From a checkpoint of a small contrastive audio-text model: log mel input.
Rows from block 5 of the text encoder of a small contrastive audio-text model, named by matrix and row number. Rows with one number within an expert belong to one neuron, the router's apart. Each number is 500 + 50 x the weight over its row's rms, rounded and kept within 0 to 999. All counts start at 0. Numbers have three digits each.
Before each expert's rows are labels from the 100 texts, of 14848, where the router gives the expert most weight on average: "fires on" is the input token at the peak. Only what is clearly more common there than usual is listed. The data: synthesized solo parts of chorales (CocoChorales).
# router: router (text_encoder.blocks.5.mlp.router.weight, 4x128), inputs 64-127
# up: expert up (text_encoder.blocks.5.mlp.up, 4x256x128), inputs 64-127
# down: expert down (text_encoder.blocks.5.mlp.down, 4x128x256, transposed), outputs 64-127

# expert 1
fires on: "a"; "o"
router.1:443525429517400514437514522559497468413537502481458466467439539494536499467540486432524449435518526510538522400539457473498523456534539488538468494519469627446500516564486572582429581496468518
up.0:548495611405538500462504475504463532479514533470526463451541494523393426556501480552443586590438477504487496491557543497526502524454572603452516477403451484423539459409449435540466458488534508
down.0:474529487544470563438565480596450500416528495509571532456495516473505434508468440424521489503452640477494504564525503465430523528545460466443454527450567452552540519584470490417590516419406549
up.1:470486596442563526586481459475516557458589479481473409507521483506446498628561528517447536528357522571485501471490482480558484468472488522495474543425447546491512528422520512542453435526550513
down.1:489483517532510551482519394513482487447502530496472440414467546461481500553463510636570478514467470372472562566461458399658572495549526519451439427390455436550478501559525513506547534436442546
up.2:609523548429513404522499502514528426479566512374511516566506534509467423436529483483470480499516507586438533438475458559445487491417412505503490571484439498454507463499514555535472443502532498
down.2:453502440516424559476530499531508501445530505484592504488446456452575525573450426430525521432548547515470539517515533481491619483483435442417490389468544488543528512581517504492453550514520509
up.3:476456554540507539546450461543447510545542401491527499538530481567572565571595471489625414501476514549530523468491437570553510551558517477437443555420484556472573572494512471428398479449494518
down.3:482549494500442555378506405528500497507502587491535491468547513512508532533469427469408466580485510481512568601525559426509495503457426450474511515478539582536526508493531526431523476456478465
up.4:539524461551490478550420458486423450467522579477595532530526419509485454510388460528448423433495446490475524476496455509523587462472420551567466504521483439521466467452556425527646521602497473
down.4:463478472436480515514507393548465391500457499493466474521472526539490501501513368519491469582492500517519361438431519492433475588595495421509477568500523544425490481516469516515502474467403554
up.5:510494529402538459497434535568506584538445594483460438430604544514525455502615526512503393565417446516413539463543594476514447554517444488507523501542516523515439528449512512509566512403534421
down.5:532506451569518597482540430491501519442529535579533571445430511521526492530532513467501498437573557463495521588561553468434566539558475490520445477482609478489455568474557487483569557520524513
up.6:507520513528488614536436514393477545502538485478440565532541510441534505546476510485511398473517592592554603511626508566469521592453480509514388463491500539526486460539502569378505509552464520
down.6:485514424550438584436477530474508562465418469480601546470508401533566510475438495515452468546561511527498492524495601495509471426435423456454548506493572560535546457495561472528529551589446484
up.7:461463551546482521575539504485467474459505543493428494529548452507467515543384469565531473569490465574504543500544459463610538514457398446458524594471453485568454497438528562486568472508566601
down.7:526486541497536541487583362570527438460475492516410510455489484501468483497483452492559506578516489521489391510456517433509514519617473454493513563400550507445521516484495563553498432458427547
up.8:528565440511446462476510515604595402532436460544518411469532582501447471492572525544434627478454514528498476489561542481462520494584444467521533558488514493421544544475450437407498515496530549
down.8:541549485469450436502548488461499542553433544560584430515498494426548559477538447575465482483573524497523568496443489513488543575478544462600454462469484509553500527530527458448586431414506519
up.9:476525551428471523595522514527526489522527506504579474454514415527462595541612466520532512507381575470493514458562446536549483429534507545405446462493429598525586504518430469464417535519608627
down.9:561583457537481470491466522450410519424471508432514405516521507428511499515455430537462466536531458457433589516464443523491602556544410541418487480423507474483479487546499563429581564494495534
up.10:519496387543518579555509454587568485466501499483565503475520519535535557570484405559484473473503589500516517525500545500467496471497550601400564433529573434470504560539573440529514443469532560
down.10:480560619468463424457562530503455480484466614567498501496514531460471526488646468454536434561529581578451489493519575572493478500448516439445521535527517513440464467487534491554507488558438491
up.11:522519454456472478500502431481494468545431480532645538495478544562512537492575517448448461550456541576492515514460521536512570577520423525444456555442448362477446443549453456493402452467401508
down.11:492397502510435475548529526550531456511470441518578457486437479556573491468528530363507484556532520526469359489495568532441555547494481387500500528530599548473518529531432482578491581422440513
up.12:549508477579517461499550536415519509527549450429520510458415465397539562570492443543437556503517461512508456548505609496524563575464457571489532417432531491566434493435499478442557543542483521
down.12:442412533524404507484492534507533530546489421545519498522388526511553495511585594433530495492481590536461387516527548535491471483498577449470384478463521532555449577528574441536531531518483498
up.13:521409476481508496514528462457478505411510514457424552550489437466499456593389487614549479541515421471421626471468410495524503520461415518558515525456432462516508461427518529539589492573524507
down.13:430509456492467630431552330546463491476526449531450542467454513532462541535459450581577554599453497481510403436489494477498460434571486505497467510417509513477587485501525478608493524498426518
up.14:456541481433462576499337427496428518563486485572568484498585462443410575478503482491474519479494499490557533510450481511417491412543554548532485547454510558494561539437507521510550511427456470
down.14:441463508524570457428492488493496444549475541593549455472547448476495531510532430502531516496550393515522490523543474491436454495623464551585523488417598559424526490505499496355519561501577610
up.15:465496517567517487525429525540550602518531489563422523421494495441443502528525484581593508480474519554563515547464595539545565574552481555543504481487482408482467568464520433403513513414628483
down.15:486506546451498463465521496594575563526573451529444537559510569549493511519591495471494542506453505492511545477417521600549539476492514498395493529436419492562445534525548512525470435493457553
up.16:490483459564495508427537509443468562537438433546563530519417526454496533581496470568490445536485444520547506465497571543430509536494438565458494598388589485547478509507542452451526454573471625
down.16:522436459507408479489498488472415519505497452481513543563416520485597443476533553414553503427548506497448427495460627533482468500475578520499532438478545520555440504523553467549538574516508469
up.17:535503580479542569589420446515433406450577368586499557546490514528515502512442528520574480488499532508499464471423570505512465488612585431482439498474588450462563484533464575561549487449498501
down.17:467510518535462482405483457510448440456559590449601473488475450506546473519480490470477457497546512516476497423548518500479509547496446422502519473432576546498578487504416554486465585499514547
up.18:475461454502476429463472513534486569459468456487429497522474475517383472503474473589477462490500532487566498494526428460537489527440479506580475469504518522453472497467516516536556467385560541
down.18:500524466407458520443509509525460588615411430526535552458485532486519435556532421497538559527440488442555464460566506491576579373462499505534540543464521439506452536557455513568568467549467425
up.19:434539521533565487487499571464518523539455548490530479461625497428489578545489467489465469466432493511498585535600483482548598551476452527450509501475547506526428474493526458390519513490520514
down.19:492458479523506528451550515419513525426419426456558487488576576454510492521429446412434483548561507584417542544528519509498589609484446482523535533488512552481435462499535436511503552496438466
up.20:506462434525474441508491544443531561560482460470560589489462466551533489436545522525527428486543548528537432499507450545467481491411506542524497609613447571554433475519517433497515408592540546
down.20:503412476555490571450470378489494488389458469471525535482416517470572475559493521432490465511540549579483474485477562512454559548499498520457584442450574473463506549481474499546444488537437523
up.21:479386489434461422511508554400502607511456517529449515477559558551490524432495476526534535462474575548470453561566531459485458525497474554550556539457462492448520545494518548451501498476625513
down.21:451567474492495547467471462511494544513546461495584470521459467492551483516441585450542446569534548521480557559505598497491519529532443583399527503437504447522488530533497510515416505580500515
up.22:492529472529513519497476442501592510506515505513529541474520460517593583572543396545494566511516454463528513474548595499532441572486536545604450472456495432448605561481486446548524482513506533
down.22:477543558414478436512557410465502476415476518402600564489564520542618484478566430436430444520493633586510454486530560557453475532448480410506591535468516535494449521487475502534443509504451519

# expert 3
fires on: "<end>"; "l"
router.3:515469346466490520474548432543505562581453517501523590568528500537470558500522465586636484560410544403550435522458532512465445508558621469514496529511490515529495528476509414501558441388511464
up.0:449439437445482475423536449475525456443526411496439479577485477522506464552560460517424475451539504531489531463528563556450587525578473449478565502432553506564479516511539438473493490473523578
down.0:468466535488449562481512490477531529449522443450481437535482524356478403506466430462428461563518495574559550519494442495432418521409406571570488457487479529502558448494550506523534532567507435
up.1:523523477548456456432516505501546512560473450503514565450464515535512498491470538476437407488448542547581461558524391471580490538499516541412564413400483526614564464433492583518435612528465437
down.1:440458558519463510500535571501480411456524479474604533511472480576532444541454427505468527508438426500459474492548550430526504495486596474448541497519595366435509474457483486620496459486486494
up.2:500461451526511482461497431462528578513463475431418522451430529471499555526459527462560446509437410477506518455463422541508635480500323526459496560431495443480454535538553443495540483506481612
down.2:413504592484538538330513532464583520483402488480432456485519585422528480508489589454534460518465512479480556570497434473456529466507403494528527533542555458441412427511555506505523470418416492
up.3:431525496530474517559444570511432511449553527491457473495454416449513475491536518528454525479587527489437493474443410441534544474489507461410499502460485421591548538522562542456450617531542609
down.3:367530516491457496468463526588578505409541568588535444508518554504526508579497443595517524499516569482502537518555433506553518419502409500450455534488473466508481505523509513505389468479495508
up.4:493480498486575487543444471424437463525530490548478594556563490505532532510558487457452521545481558606546453472557551545607393503440561498483504483597441447531412500469419483481482442491548389
down.4:440485626518515615379463492473545423465526470502495373541480421444523499585401524469472543528506437483514492513548428497495540497567418492468518471506528494515535434516518566531405519498451508
up.5:469440499545563515451547477465433398522504487498428446527491386364443421511517513443521500481540463511448474522500487483514516492439461497498504548533490528611525464559529555531511577587456528
down.5:471488539497551459463447455433519459460437402484432442552475447472575482436438604434522437573542551547574502585485499447448473549495484450544530560507531487457573474501454530531474408505467563
up.6:525457469564455513479486497368448496476495502494582518471477554382585462574501495480436508568587455506457469600593550489493503514408498454489546479542489619551477483415518527460513604620502543
down.6:442499456437512544367541507521543567490430448573445484574480522514499570449559522543553497493504508483566460499494543480474402466586502529536519457548556511510576502540559401483490474438511421
up.7:559431432471493475565558499584489426412451533465470553555523540489497448511538528552523533424495435487475574530443525477497454476461542609539488407458538442455443562484554490581453542517564463
down.7:462509492547447446411537610452494588495513520501448471515449548461515494521492584552563406562570423473497515512479454541484493559466467496549420567492462491545495565504510457408451495507482524
up.8:480524503458552560495589544491570572553510463512481528380503482471401563474470535477497550488390453449482474551508518471437542400531471544500582464567577476482502512476643460448556547487499502
down.8:395473491509544537325540471455508543468502464497400496445422538491553515567429465534495531510551445503520570567503433444511549502454347532515525510541564482517479419474552491552493473515380603
up.9:503474422541338497529532495544525499494506459531493469537416530487535515460527504518530451340504518516545489479475425473464447404488539574464525438464505586563481546531508577485471569564567488
down.9:521431560432550557302489524517474580496489371497452492541472579488526485538549472510472488512493433491503520514498454492501428489436597581538491404549547475489524491442531454488421501469504494
up.10:493547595512521430541474494523514474515535482553549572521552467535518461512642532428482503441529602582536405422487544565594454481471562451380488549543441534539482535522454546446391435482523484
down.10:401420598531493555371455501470475455449512515450444319453478565462445492556470539512470515529475471496514519557556428493508541516552418513531459570514577506485470411489501504498468487422427553
up.11:472442562493498497520478411571494554454530538543511476547495541518515528503441497577440444435422456561463486500475469382428577520478442502462453511579542583466459479489517580401494501511484490
down.11:527444501409498563494554574458509524389517457467557480521513460475565418526463444467464468541452495448523546502465532523558500460476553466527538564528511454464551588550524518476495408501468508
up.12:463468469516565533486489466459523474530572557546476499551559508467541507346472561487533435526429531522495546405570415539507398490516428573516535521580505451497585507536520566421405497428494423
down.12:488508531440447560354555456461534556521454400551441460564414513444595506482433460492425484518604480520558510507512441538506521506473444482504536452481569479548517431530516577489459519555511518
up.13:458502421511482490406494553504465586480429506571545608433452541530555498565455508453458519429420507524476506416498517504451405419522457501521547445520516528492547540425544519607408525477467552
down.13:479426539465570517363549577505549504430492485460491499443574539556590538490441521505429499477483486486524574490508514494529480471473480514577475494519621482459526462502477496483467479471472499
up.14:526533571580371514439496528495501556383498432477484431547497471522541471617560488405545452420462495604444446417521453485517518500462404509450461516471491564508558478439525578485423562563475539
down.14:399463533481511509480525521504495533452550429620409524512540532472509551474460502446424484444527530515645536593528433516526515525509466486423527462518476470573465438555504548452403528484492572
up.15:493525493472509491418527535423500565512447531451479488448520559399482477443493561425457443542487489541490458468551487541456506391443487492499594509602491579468520415492513527503405534574444459
down.15:436519521448523589329477464532558499468582427588557526564430539539527527559424421559509523487486463483510554528540480548463446491534397518518519508494563426518605485481449497539416443471450539
up.16:433537476438519534510487482535560553518517573466469482421548431507474595479523463591531521527475470458534553476497467426561613506494445470525455483453489483534474525499492367443541482492504594
down.16:347560481465457552322509497449535549431471501495428434495436653453552441580424467523491487455534530466504585566500459494460587484502403487511515425467520491550514420531529528480473490498341570
up.17:540447496495520492513521449511521379498512498473509510598520524521522512470521492434526473487486482638461506553441397527483512442460434547541478608430508529447456475469494599628475506551452499
down.17:416503546498443558316532463481524517525506496537494510549432529509559531492497580495531446488519450492580434472550471546412506428453400507460517476545563513549454495527525519522363460554463568
up.18:491541501487492499475533436627422602469552449547474541526434571401586491554464537556468489456433562525470534490532442496527519585513461536414482543516571488533510438468473546492530413515543551
down.18:517508563451438471427468481440452503525441378496565481502480579470589528528520496590503520559639469453472484531456419495550423481451452462465541498448519529435521569552556434577519510406462566
up.19:398459538470495503519553520464456535495505452441479527496417538443450576533479416618502481502503588505464521474556487500494580489483474573466510476456458557492468473491483501535435534533430484
down.19:540477533478543547560432561479603554452492563506416424510464520503497510532479527583520484425522417517456495539504525499531455524481526548475547504509489583520553472509548521485523534538485507
up.20:411497579504483544474519509434535446444518503496525439502518511516446528453602428489507489437442552569495459459526384469467578483521441539448491473486470482529541487554420568512419549510546504
down.20:485465601525528515457459537508466498523474546575454488524487496531486445461510553459568498398450603484485498556538477467472523507463495474474522449560588490385631482581489561472554445427406530
up.21:424486443510504486457502508441507567468445512479383446494482572363470466457497568505567470457507435523492509387473431527432538464490499447501468519517462541490452513576597498570554583550575535
down.21:411513503453491552325552483450543557510472450544467489544506531491606502590431453565504503475584412449538615492483414514471480465489377525547458434484586519476541484534497452424555449462482536
up.22:453471501507498563475518494548519414437538511502440416432496488486570525565474463488522564458523556479513518469549462411523472496580460463487486521368526513477494558488493599512515596493428577
down.22:434500535386528529433419472492561497461432522459422480504524581557537524510475467477526498507476588479557592546569468448468611517519429462502421463410494474478510437452443471505424477548409580

# expert 0
fires on: "l"
router.0:552505558549516476570489501375482467460478482488425510486544449361446459545399511492496450512493501467525513586563457517597521465467486499388549498502471446566466489505517510389530540601542465
up.0:443410557496537466472508528454466539410473464508572452568520549504478462498532467470524464488569545519439451502470543567415417494586544455482464516535544531477489561531521601592497461449467503
down.0:452435463537497477439550497474538469437452437542479565615468596505607551553469567420506531481578542577632528506473521498468524475431504442476546492485552568511461536509531580543462488567486532
up.1:495487482473483505420494554454526604427478537470478431520497530499499489422463479527513451570423543526573479413454459476495464424442451486512557526437454555499396535575526466500504494521441535
down.1:489552499525383517446480453473493584515437459530497495436432508537531618600502532551621569516466487540532524445547478456469569459528472604503471469503498531486512514516582481462384464524433583
up.2:622521520472525609524557490588538451509521416467535532446461485490429533543534514467459514448572539457468487534488540513468505445454538554490457466552455379494538581441485471536530530547543511
down.2:522526514461519662420504432480536451431522499549500459464477534539501465581457496470438501507476514545536482447536577456527471488561462512570592490511613538561519452465474546436487468478505474
up.3:475604554478448511379511498479551467524370437553423475465513487583400594457476507488545510505470449501512462576560469554534531513538369529611515561531533544542556445479475474506493467480505430
down.3:468504562520487511401450433436606487383403524506530539521517533509519493461569427451448494400475530466512498516450545468537495431552463466466475541541492471448601570558476407555476451514514435
up.4:478492529477481502502532565515536501504540474472568478532551537486485507472526509537486536480539453484523488490475461544378463518527467481528481580507495593441591475477449566417412426516616458
down.4:465539466480467570466495536444486560547477571417447557470536577426559508585489543537548476565464587452540502358454554449491564462485437550512554509520519539622467500522587464371549542480526521
up.5:556458472488498479473507528521579478431570466559479581552507451498560506496603442453516568548493416516553492594516525481585436481445507511487395518459485468416503568550436458426562521494555517
down.5:419517516556596568520483526434574500467386451544604500483486483513497482433445534413581503512489510508498507583490528449479510506470487628539556583412500465520509502457475444426536511489490456
up.6:490578513558465481489589499587444577462550482460507504512528582508508509545527517469492565586459506498520494376519509514537524482491512549377468510436501558547495495501491509436423579549521495
down.6:513535607540463646462511562513510495522431483471456562509533597517482608524496494487514593506474380537496426508493540509498466378481559521540399491504515514523510464524548552551444531455496525
up.7:499574549508484500447564459467474430479500562476532428512510530535512549585460417562484473592471465549486552443440527485460475580539482456574553452472502506475634454406506509508531454510453498
down.7:440452479561550530512494450492593483513531533537490511406479495432524473626480509549448530522518531517530593493488512451582492527495481509511527403543583494429529529520478451432522526476462491
up.8:607473476498441481528468571515511478459495493587459478511557551455446560492512605508522503498513518521538540475444459566548474546473403444537536480442431473537523401528489491456456506509429397
down.8:484409559362529537478399565575482542488575533444452513466480453464582517446437414465543507555482569504585542447550464487421538460503499535539483540489623506498584498472494507578530515451480515
up.9:463550563517528453580492493436529480534535604504515570547542554472450537524585524535491459516500495509496462540426471521512555351515471377510489473491539511509477512456519453523571524544458528
down.9:525483519544499487539492482430511426446507437485517440453407491485567426580555496534446489376515542474518476410410589496398460440589482528478562477494452471504513410469495472500461396494549528
up.10:577522424488498577454478524526463442465563459539577573482547454585422533448407454554519536538540505489445485516506546477459421498497503550582474458543532494497595514528580468507586477431543447
down.10:505592484480493537456530531510570520477450488525588475480531559462533445569482433518464540550529505508513520510547668464488478418533447523528643543521514457527578542470582507476533519499562472
up.11:451488557564490482509528499589521469418608557510499495521493485534569505549567482463472603461542529589479520531508485387439471451602524497557474510477592450505479533434520490578567508358529494
down.11:450518539525416543518518471467469513479462431468547493485498623413489450594515501523530467583547475536521476546470609497557523511492472524498557524399464470512524460561529544492540491508499557
up.12:460542510471468540445590482529488458544624470538535505488548562489485517479503480506503480514566515510439497522632590452459471432448579574529536496487535547527506495433496506411466464486553452
down.12:474536395539498557577513532434482509471478495532590524370557481467447495514509509443536531456527551503463462431541598545447491536447483541483562552550478521407616533579504429456577474401547529
up.13:512439467454494485480484477476449455521547539498500413527482475523554543419508457519481557570486403451487565420424503447396497547522452578620394526456465443526560521532532484501541497479391539
down.13:496508469567540526555505455475573512502423474420560437521579488468503456682420538582587452525532560506501635505499503526557465544493535512518489550489508378510483531542510457498496475592545515
up.14:526563441523455435457545468464518571581445541538540494439416556429503491520538551489582461520517453428460385500408575483544596494497417490415519544479463460481446553564491524464521484522440585
down.14:415538441527385524467436529458460498509509429489495480468366555461475451553457469538510444451563470500546528483526507498544625533474470494422473525412478555586539516529524423477495558579470567
up.15:477530571452498497569458487530603449443600562477526435472455509561486446491565491515504577498541487505450504459446455472543537476524438407436482538493504348428558545502497537578452504488465546
down.15:443510532549470472438453440440445466479428478529544480473407542481526388603514507519452507560577574526476440516464540476567528517507512443496566568517464522517599508463466530532493442502441488
up.16:485562469480477503486495551531502474475502514521475517465377383498557475540498514525626440544471392491432472487470515480495459497478475450523550474487503495468476472539587457466515560523393435
down.16:481474497485411604471516404548538487502480516591427496598612592516416486473490550545495436469442541493493466486399553456404557537564493569456480481458504519536544480529492439449467564514546478
up.17:594434457492483534527519490556564469522558521608483509464536529584487483482470523523517518510530560496434556553498458514487483440493438539534481511512493498489504481547514550545507519443495548
down.17:458616457514477518534399442436562437518452570578474544425450538510482472487500410509527523518564573540454530507490600506455488427514499439478537617467542445481527477543506489400519527434521473
up.18:386572385540472489525571499459588493449464455551468421488443535537580504455519517487479514522493530510570437469528443512474580564575453493480446578530477529483425556499494366397452531444505544
down.18:518493426542507468511531492466494527502439423624504548526434523472447395591555557555524440480655520506499474626529510453456476500525515435466459528486553479490573490513501427505487454513540494
up.19:511431529495568516550520598520458495497581470525499546526488422597467512469591479501469639433520518507454424508477461426506493480479601447571439427490568458467558584478548460506605487405560463
down.19:501435491475526572402489488499554494448385429562548511459544581512593450503437526522412527515558494527554469530510534495565507474551499495548593530451605543534545518424514464461560524466497423
up.20:476511465500454595517513596530525490522450489525468486457531515548451494432450483544490536522531512465520544593540454441485405496410558473515537475476509651589637517535544530475505416498587443
down.20:488465477565473573458404549484481601616474503528569529465458564549500507482425471508556493544517510515509522443616492534476559467471403519459588593564499561545470536503518487420447525538468495
up.21:466436410448447479471525528514511507519484567502526400551431428538520502525463583567475543529470459452541488581529578522464473492547529536537394547471455472443540475455556595485551486470491475
down.21:484495509418501519424453503475454519497457466531457424462529432507551473529427570487500570518514552489469520538443541479526469536467516493511564517569518550483467493478438422401449471569409498
up.22:529502486454490449429463390534530520506496472507424515431421549535472481590470478568457451476512530519499578465518511472554516555494612551523497498531397504506433497483571434614541431523532473
down.22:543518476468471552489393473477523509435455488519483475501541593554506433507440518440470495524574606531474460359543467462462454564510538613493518522510470437380536538489498551470450513526458414

# expert 2
fires on: "<end>"; "g"; "l"
router.2:484459556495548501507525483623546473535563542456539431472491465564532458472538484482376606464540452527430498493459455508437557478438382498490486533453552409523473519456471487573479529534529505
up.0:492559568524449525483601497525492433556502486460477461584440481533450473580599455484582452421513439423501431603502546529488511444472505501500459495481353490517502445475560559494451462523558481
down.0:427455400508498541464517508460441476528504429509513528473453553511448531514537431481521507584545565524504507418413575589466453514526469543482479527493511393521514551518521544531473487471436492
up.1:544533519562486479528584552564516568504574488466494513451459492478523430527459472598443558439534541455463565405425480466481515393482517535503552439532489498518630572534556532421484521473637548
down.1:465514469524500547389593533452535513468301502461550410435497642421546453523537524416476482550547526475495548627449596411468525479469469494530580480475514600481499509485483532484499534444485541
up.2:546517516453484527398515495448466529490418492571537551440524490482560582460438517510512371506417513518534462428537511498432545494572408483589482550534488487478547475507546467526457475431398471
down.2:519537472524394382453537421499557483467531529581496486509516464563555466433471567578432500502529494513585521523520537536496506534461538485370502506522590524511542574538497451519434426551513413
up.3:490460431532443537542520516454474497443511401457463428482550426460489471558398505509544620488533457466485500563582521385524448564517586556457503482490516570527533490467534526571532494413534561
down.3:432510525450462542456427392410433432511561447524467525454477477548471464501516585397539513579512502489486477542489473415464511497460410472499549523496559497526586456408501479571539355471479580
up.4:450494608550499508548477518465613468432460431471501471534521585529512451455506527476519430511534571537557473453530520592599403516484522482440487479514536510588400487567516520471416519532536524
down.4:446479551498448554454506420486541453416511477572538487505466528454531407473548466440534545520462549500423563558497452435514622453573393488555603477466518398469527589485523504551556592474456463
up.5:425454525496529502529442563523504532514549575473481438527514592498437407489569461539577522535409582527472548477517437531481600532537520457487440534443492479503560571516545521495498495465553522
down.5:366568478541437534375535466488507526465526476511526473540461599504523459594487574414539525448526519487529576632514503449529448506463424534430502432496472512599514594514494607506505513535392516
up.6:563533409575465434475469529481512586451493544506596507415564457390438500524486487551470522587446591407472501493584564478534447505516619537490576434493521452595502489499558551459507541490559455
down.6:351474517491564545489501455460463480567544459531443518520466625522524510497587490397458529499532562527518547572595588524399513582447504451586525499475548461606566499490501543532446613547543455
up.7:546637564521502468512475469460541548510514499476494520516475460455487432489524477582459392525536479509537542443486482567441487472452494575489522500568401518498533502524513488425434487569566497
down.7:492558476541547560425532524448518483461354499433481435463494578407530493465506511420502515528588539459446604580427594435439533485487455578598590422507544512469443519475523543565561529493493491
up.8:516523496537406427492526486532472526484520540437466465509411476443483407469433443588501433500539399457508485437462421512456549509464415481443553526517500576595487461560540499440499492557536580
down.8:438442543583555479471484569509571503432516463473483423482535565432487507473563512448453491530439471563548572536514509517423542564529569554547483477470528498489444545472489513474523556446559521
up.9:438471564491439483580593440527432509553496476605499574548543590557461539554515541443375510513478502488521559451492572547542550505493551498468507566524468448523539540566566560563473486482467461
down.9:531536603439575501491505581495527493520438494502407487515525472489491502477533514580467490531511539551499462443486518429474521604575553455441476416579482547501556514542532459538504376374490573
up.10:556493443484546487437479523472562497459536453464517588539536595475495582531499433534539497471437521457587562573592474478538450423573569593451519568456472425540518457529566517543487563534444500
down.10:406586456563547551453551510487547561517515433567547519465515537455493531455468533472497580452515624450454542543500507429569533531487587473529543461602529483608557484478513535486421611550429487
up.11:522527500446574442567443384497493452471563550525478567563543480575558577454562494504609518526502540520451464466417490503474488524497520487504401563438483354445456501537460485552537430496515507
down.11:380538490502468532266451455492450519505511444495393481518423661454483497573449512473536512534498537473532542514479531443468508425517459528476444433501507484601542446529541522516480528491447508
up.12:451461457524481504544466486384492373457508483375461408521460547495477516509438543536438526566445519589577507478560485511436462598463417524551457460533514609516446510460530532516545539467419487
down.12:506518432466430584446533461584462576556540505585472589451364454494437552580523518586497428484481458510582450575468556451498453464522556477504508437496537516610640580442577456538468476442484518
up.13:464514516513496484555541440511514517508560547451431453436506444548476459611515450597450576586544467410463550506473496401573527493550550424547533487479488518543511507460464400493609469445499561
down.13:410536464515430549346419387420528498488478447478474434474455587488479424527483514543505455549512583482527487526480523458428501387474491459533529455489512521555588465518526460529536542532447458
up.14:493357518445502494385536433492574418499463530431532477500551478471454528477495517496539447579557445438402390519488487446498477475525488516554544522481489646441503533450478531568509556477490515
down.14:487519502531497552531500414513457515509505480536455497486486524565438451589495550502529563546413499477550516559508478547571609587435507474446452527466499502621513518484437421516521481482545508
up.15:557511514365461558471465473512648449462562480491494554543503515530461544515527451416558487571427541523505509551486466453548466488501476443409538574534487460470541472481443504556479464557483453
down.15:532494472462563570443485438514447493472420367424480507517474602514477520479428524443488502534527499432516480630450633486520459584566466540528504479473545482520507539497452527522453517352475531
up.16:591544543573564486560543496509578517579530422529518585522538441551481519451527509544484520504477536539573463519439558508493413484485604490492590502561522477555541541423508507441496412486597447
down.16:505484448507560561466513472441548528515372341531567496461442552423512506530448469431515517568511576504539534608495573492432562411580433553508574485467594465553554522508504508475471512491488563
up.17:498478552427555467573539562470463412460467523425509487533575508501480507494499469427426490485457460532510557539525486507490478613481436485533441513601467532452533456458497611510437559449477424
down.17:465504537486542469532524506556512491496456460588504560477530542489538411484554530487436554506554478498456517584439633510593468518449552517573440451463524528521584553430490533634441576544492522
up.18:443512547584536527540514431484467558442560532488440462494500506450510462654415528547553461516517476452475568543471486481644563491518507434446521521450456510568455460478458575458531438528457567
down.18:465483511483460511423449354479535470437519428506471494538451580474400433513510491535573527606495476491491449523467544493456427490596465552527529575499474454477529531489486467544559478490426543
up.19:507464563452553487509465416588536409528525498452491484606464569560450484471520479467571556553492518477462484466449448550475404537632481531500471596500428470442476489489444470570471417415403467
down.19:469516510470510539370515415530525443441469370543483471530394599486529508553463468473569507499531504491507464681408618519524537501558459486435435462470536476524489443499493527593447511524426511
up.20:547473521497543469578480516488528527555466537599554495465547492553502526435558552515560508510509559517410448559489526531503496509515524489532444500480581413466427600539552489454524473504520482
down.20:392556520477449549377469484506498488516488453546479445492447619447498532537454517482576497502481589455543511543514524529498507418515425521422513464503480500626539497544521599481384499517452479
up.21:386462484481499534521426534424519458471388528463480488535455481463588448525459437486508528458560477480522459371469531475637562473504462441484454565484502530454486457560515519537528424517471519
down.21:504466528503484517501494500490483426413492484443509446526434525392573559479551492543540483528544451473519566457517525513444434491510650430501557530510531504566476475473490459524410431478395473
up.22:422463484585436501419489503471479492480496499494522451416403447480455420532462538498449568565615451526523489459552457515502504515450469450586544568543556560514593473443508430555480490534408523
down.22:415485443483473515446494467505423545563548369588466569434405528555443560586556531550533513576439444450590459454515507482560438536548516514465499529558506507579574514493483400483525384505471546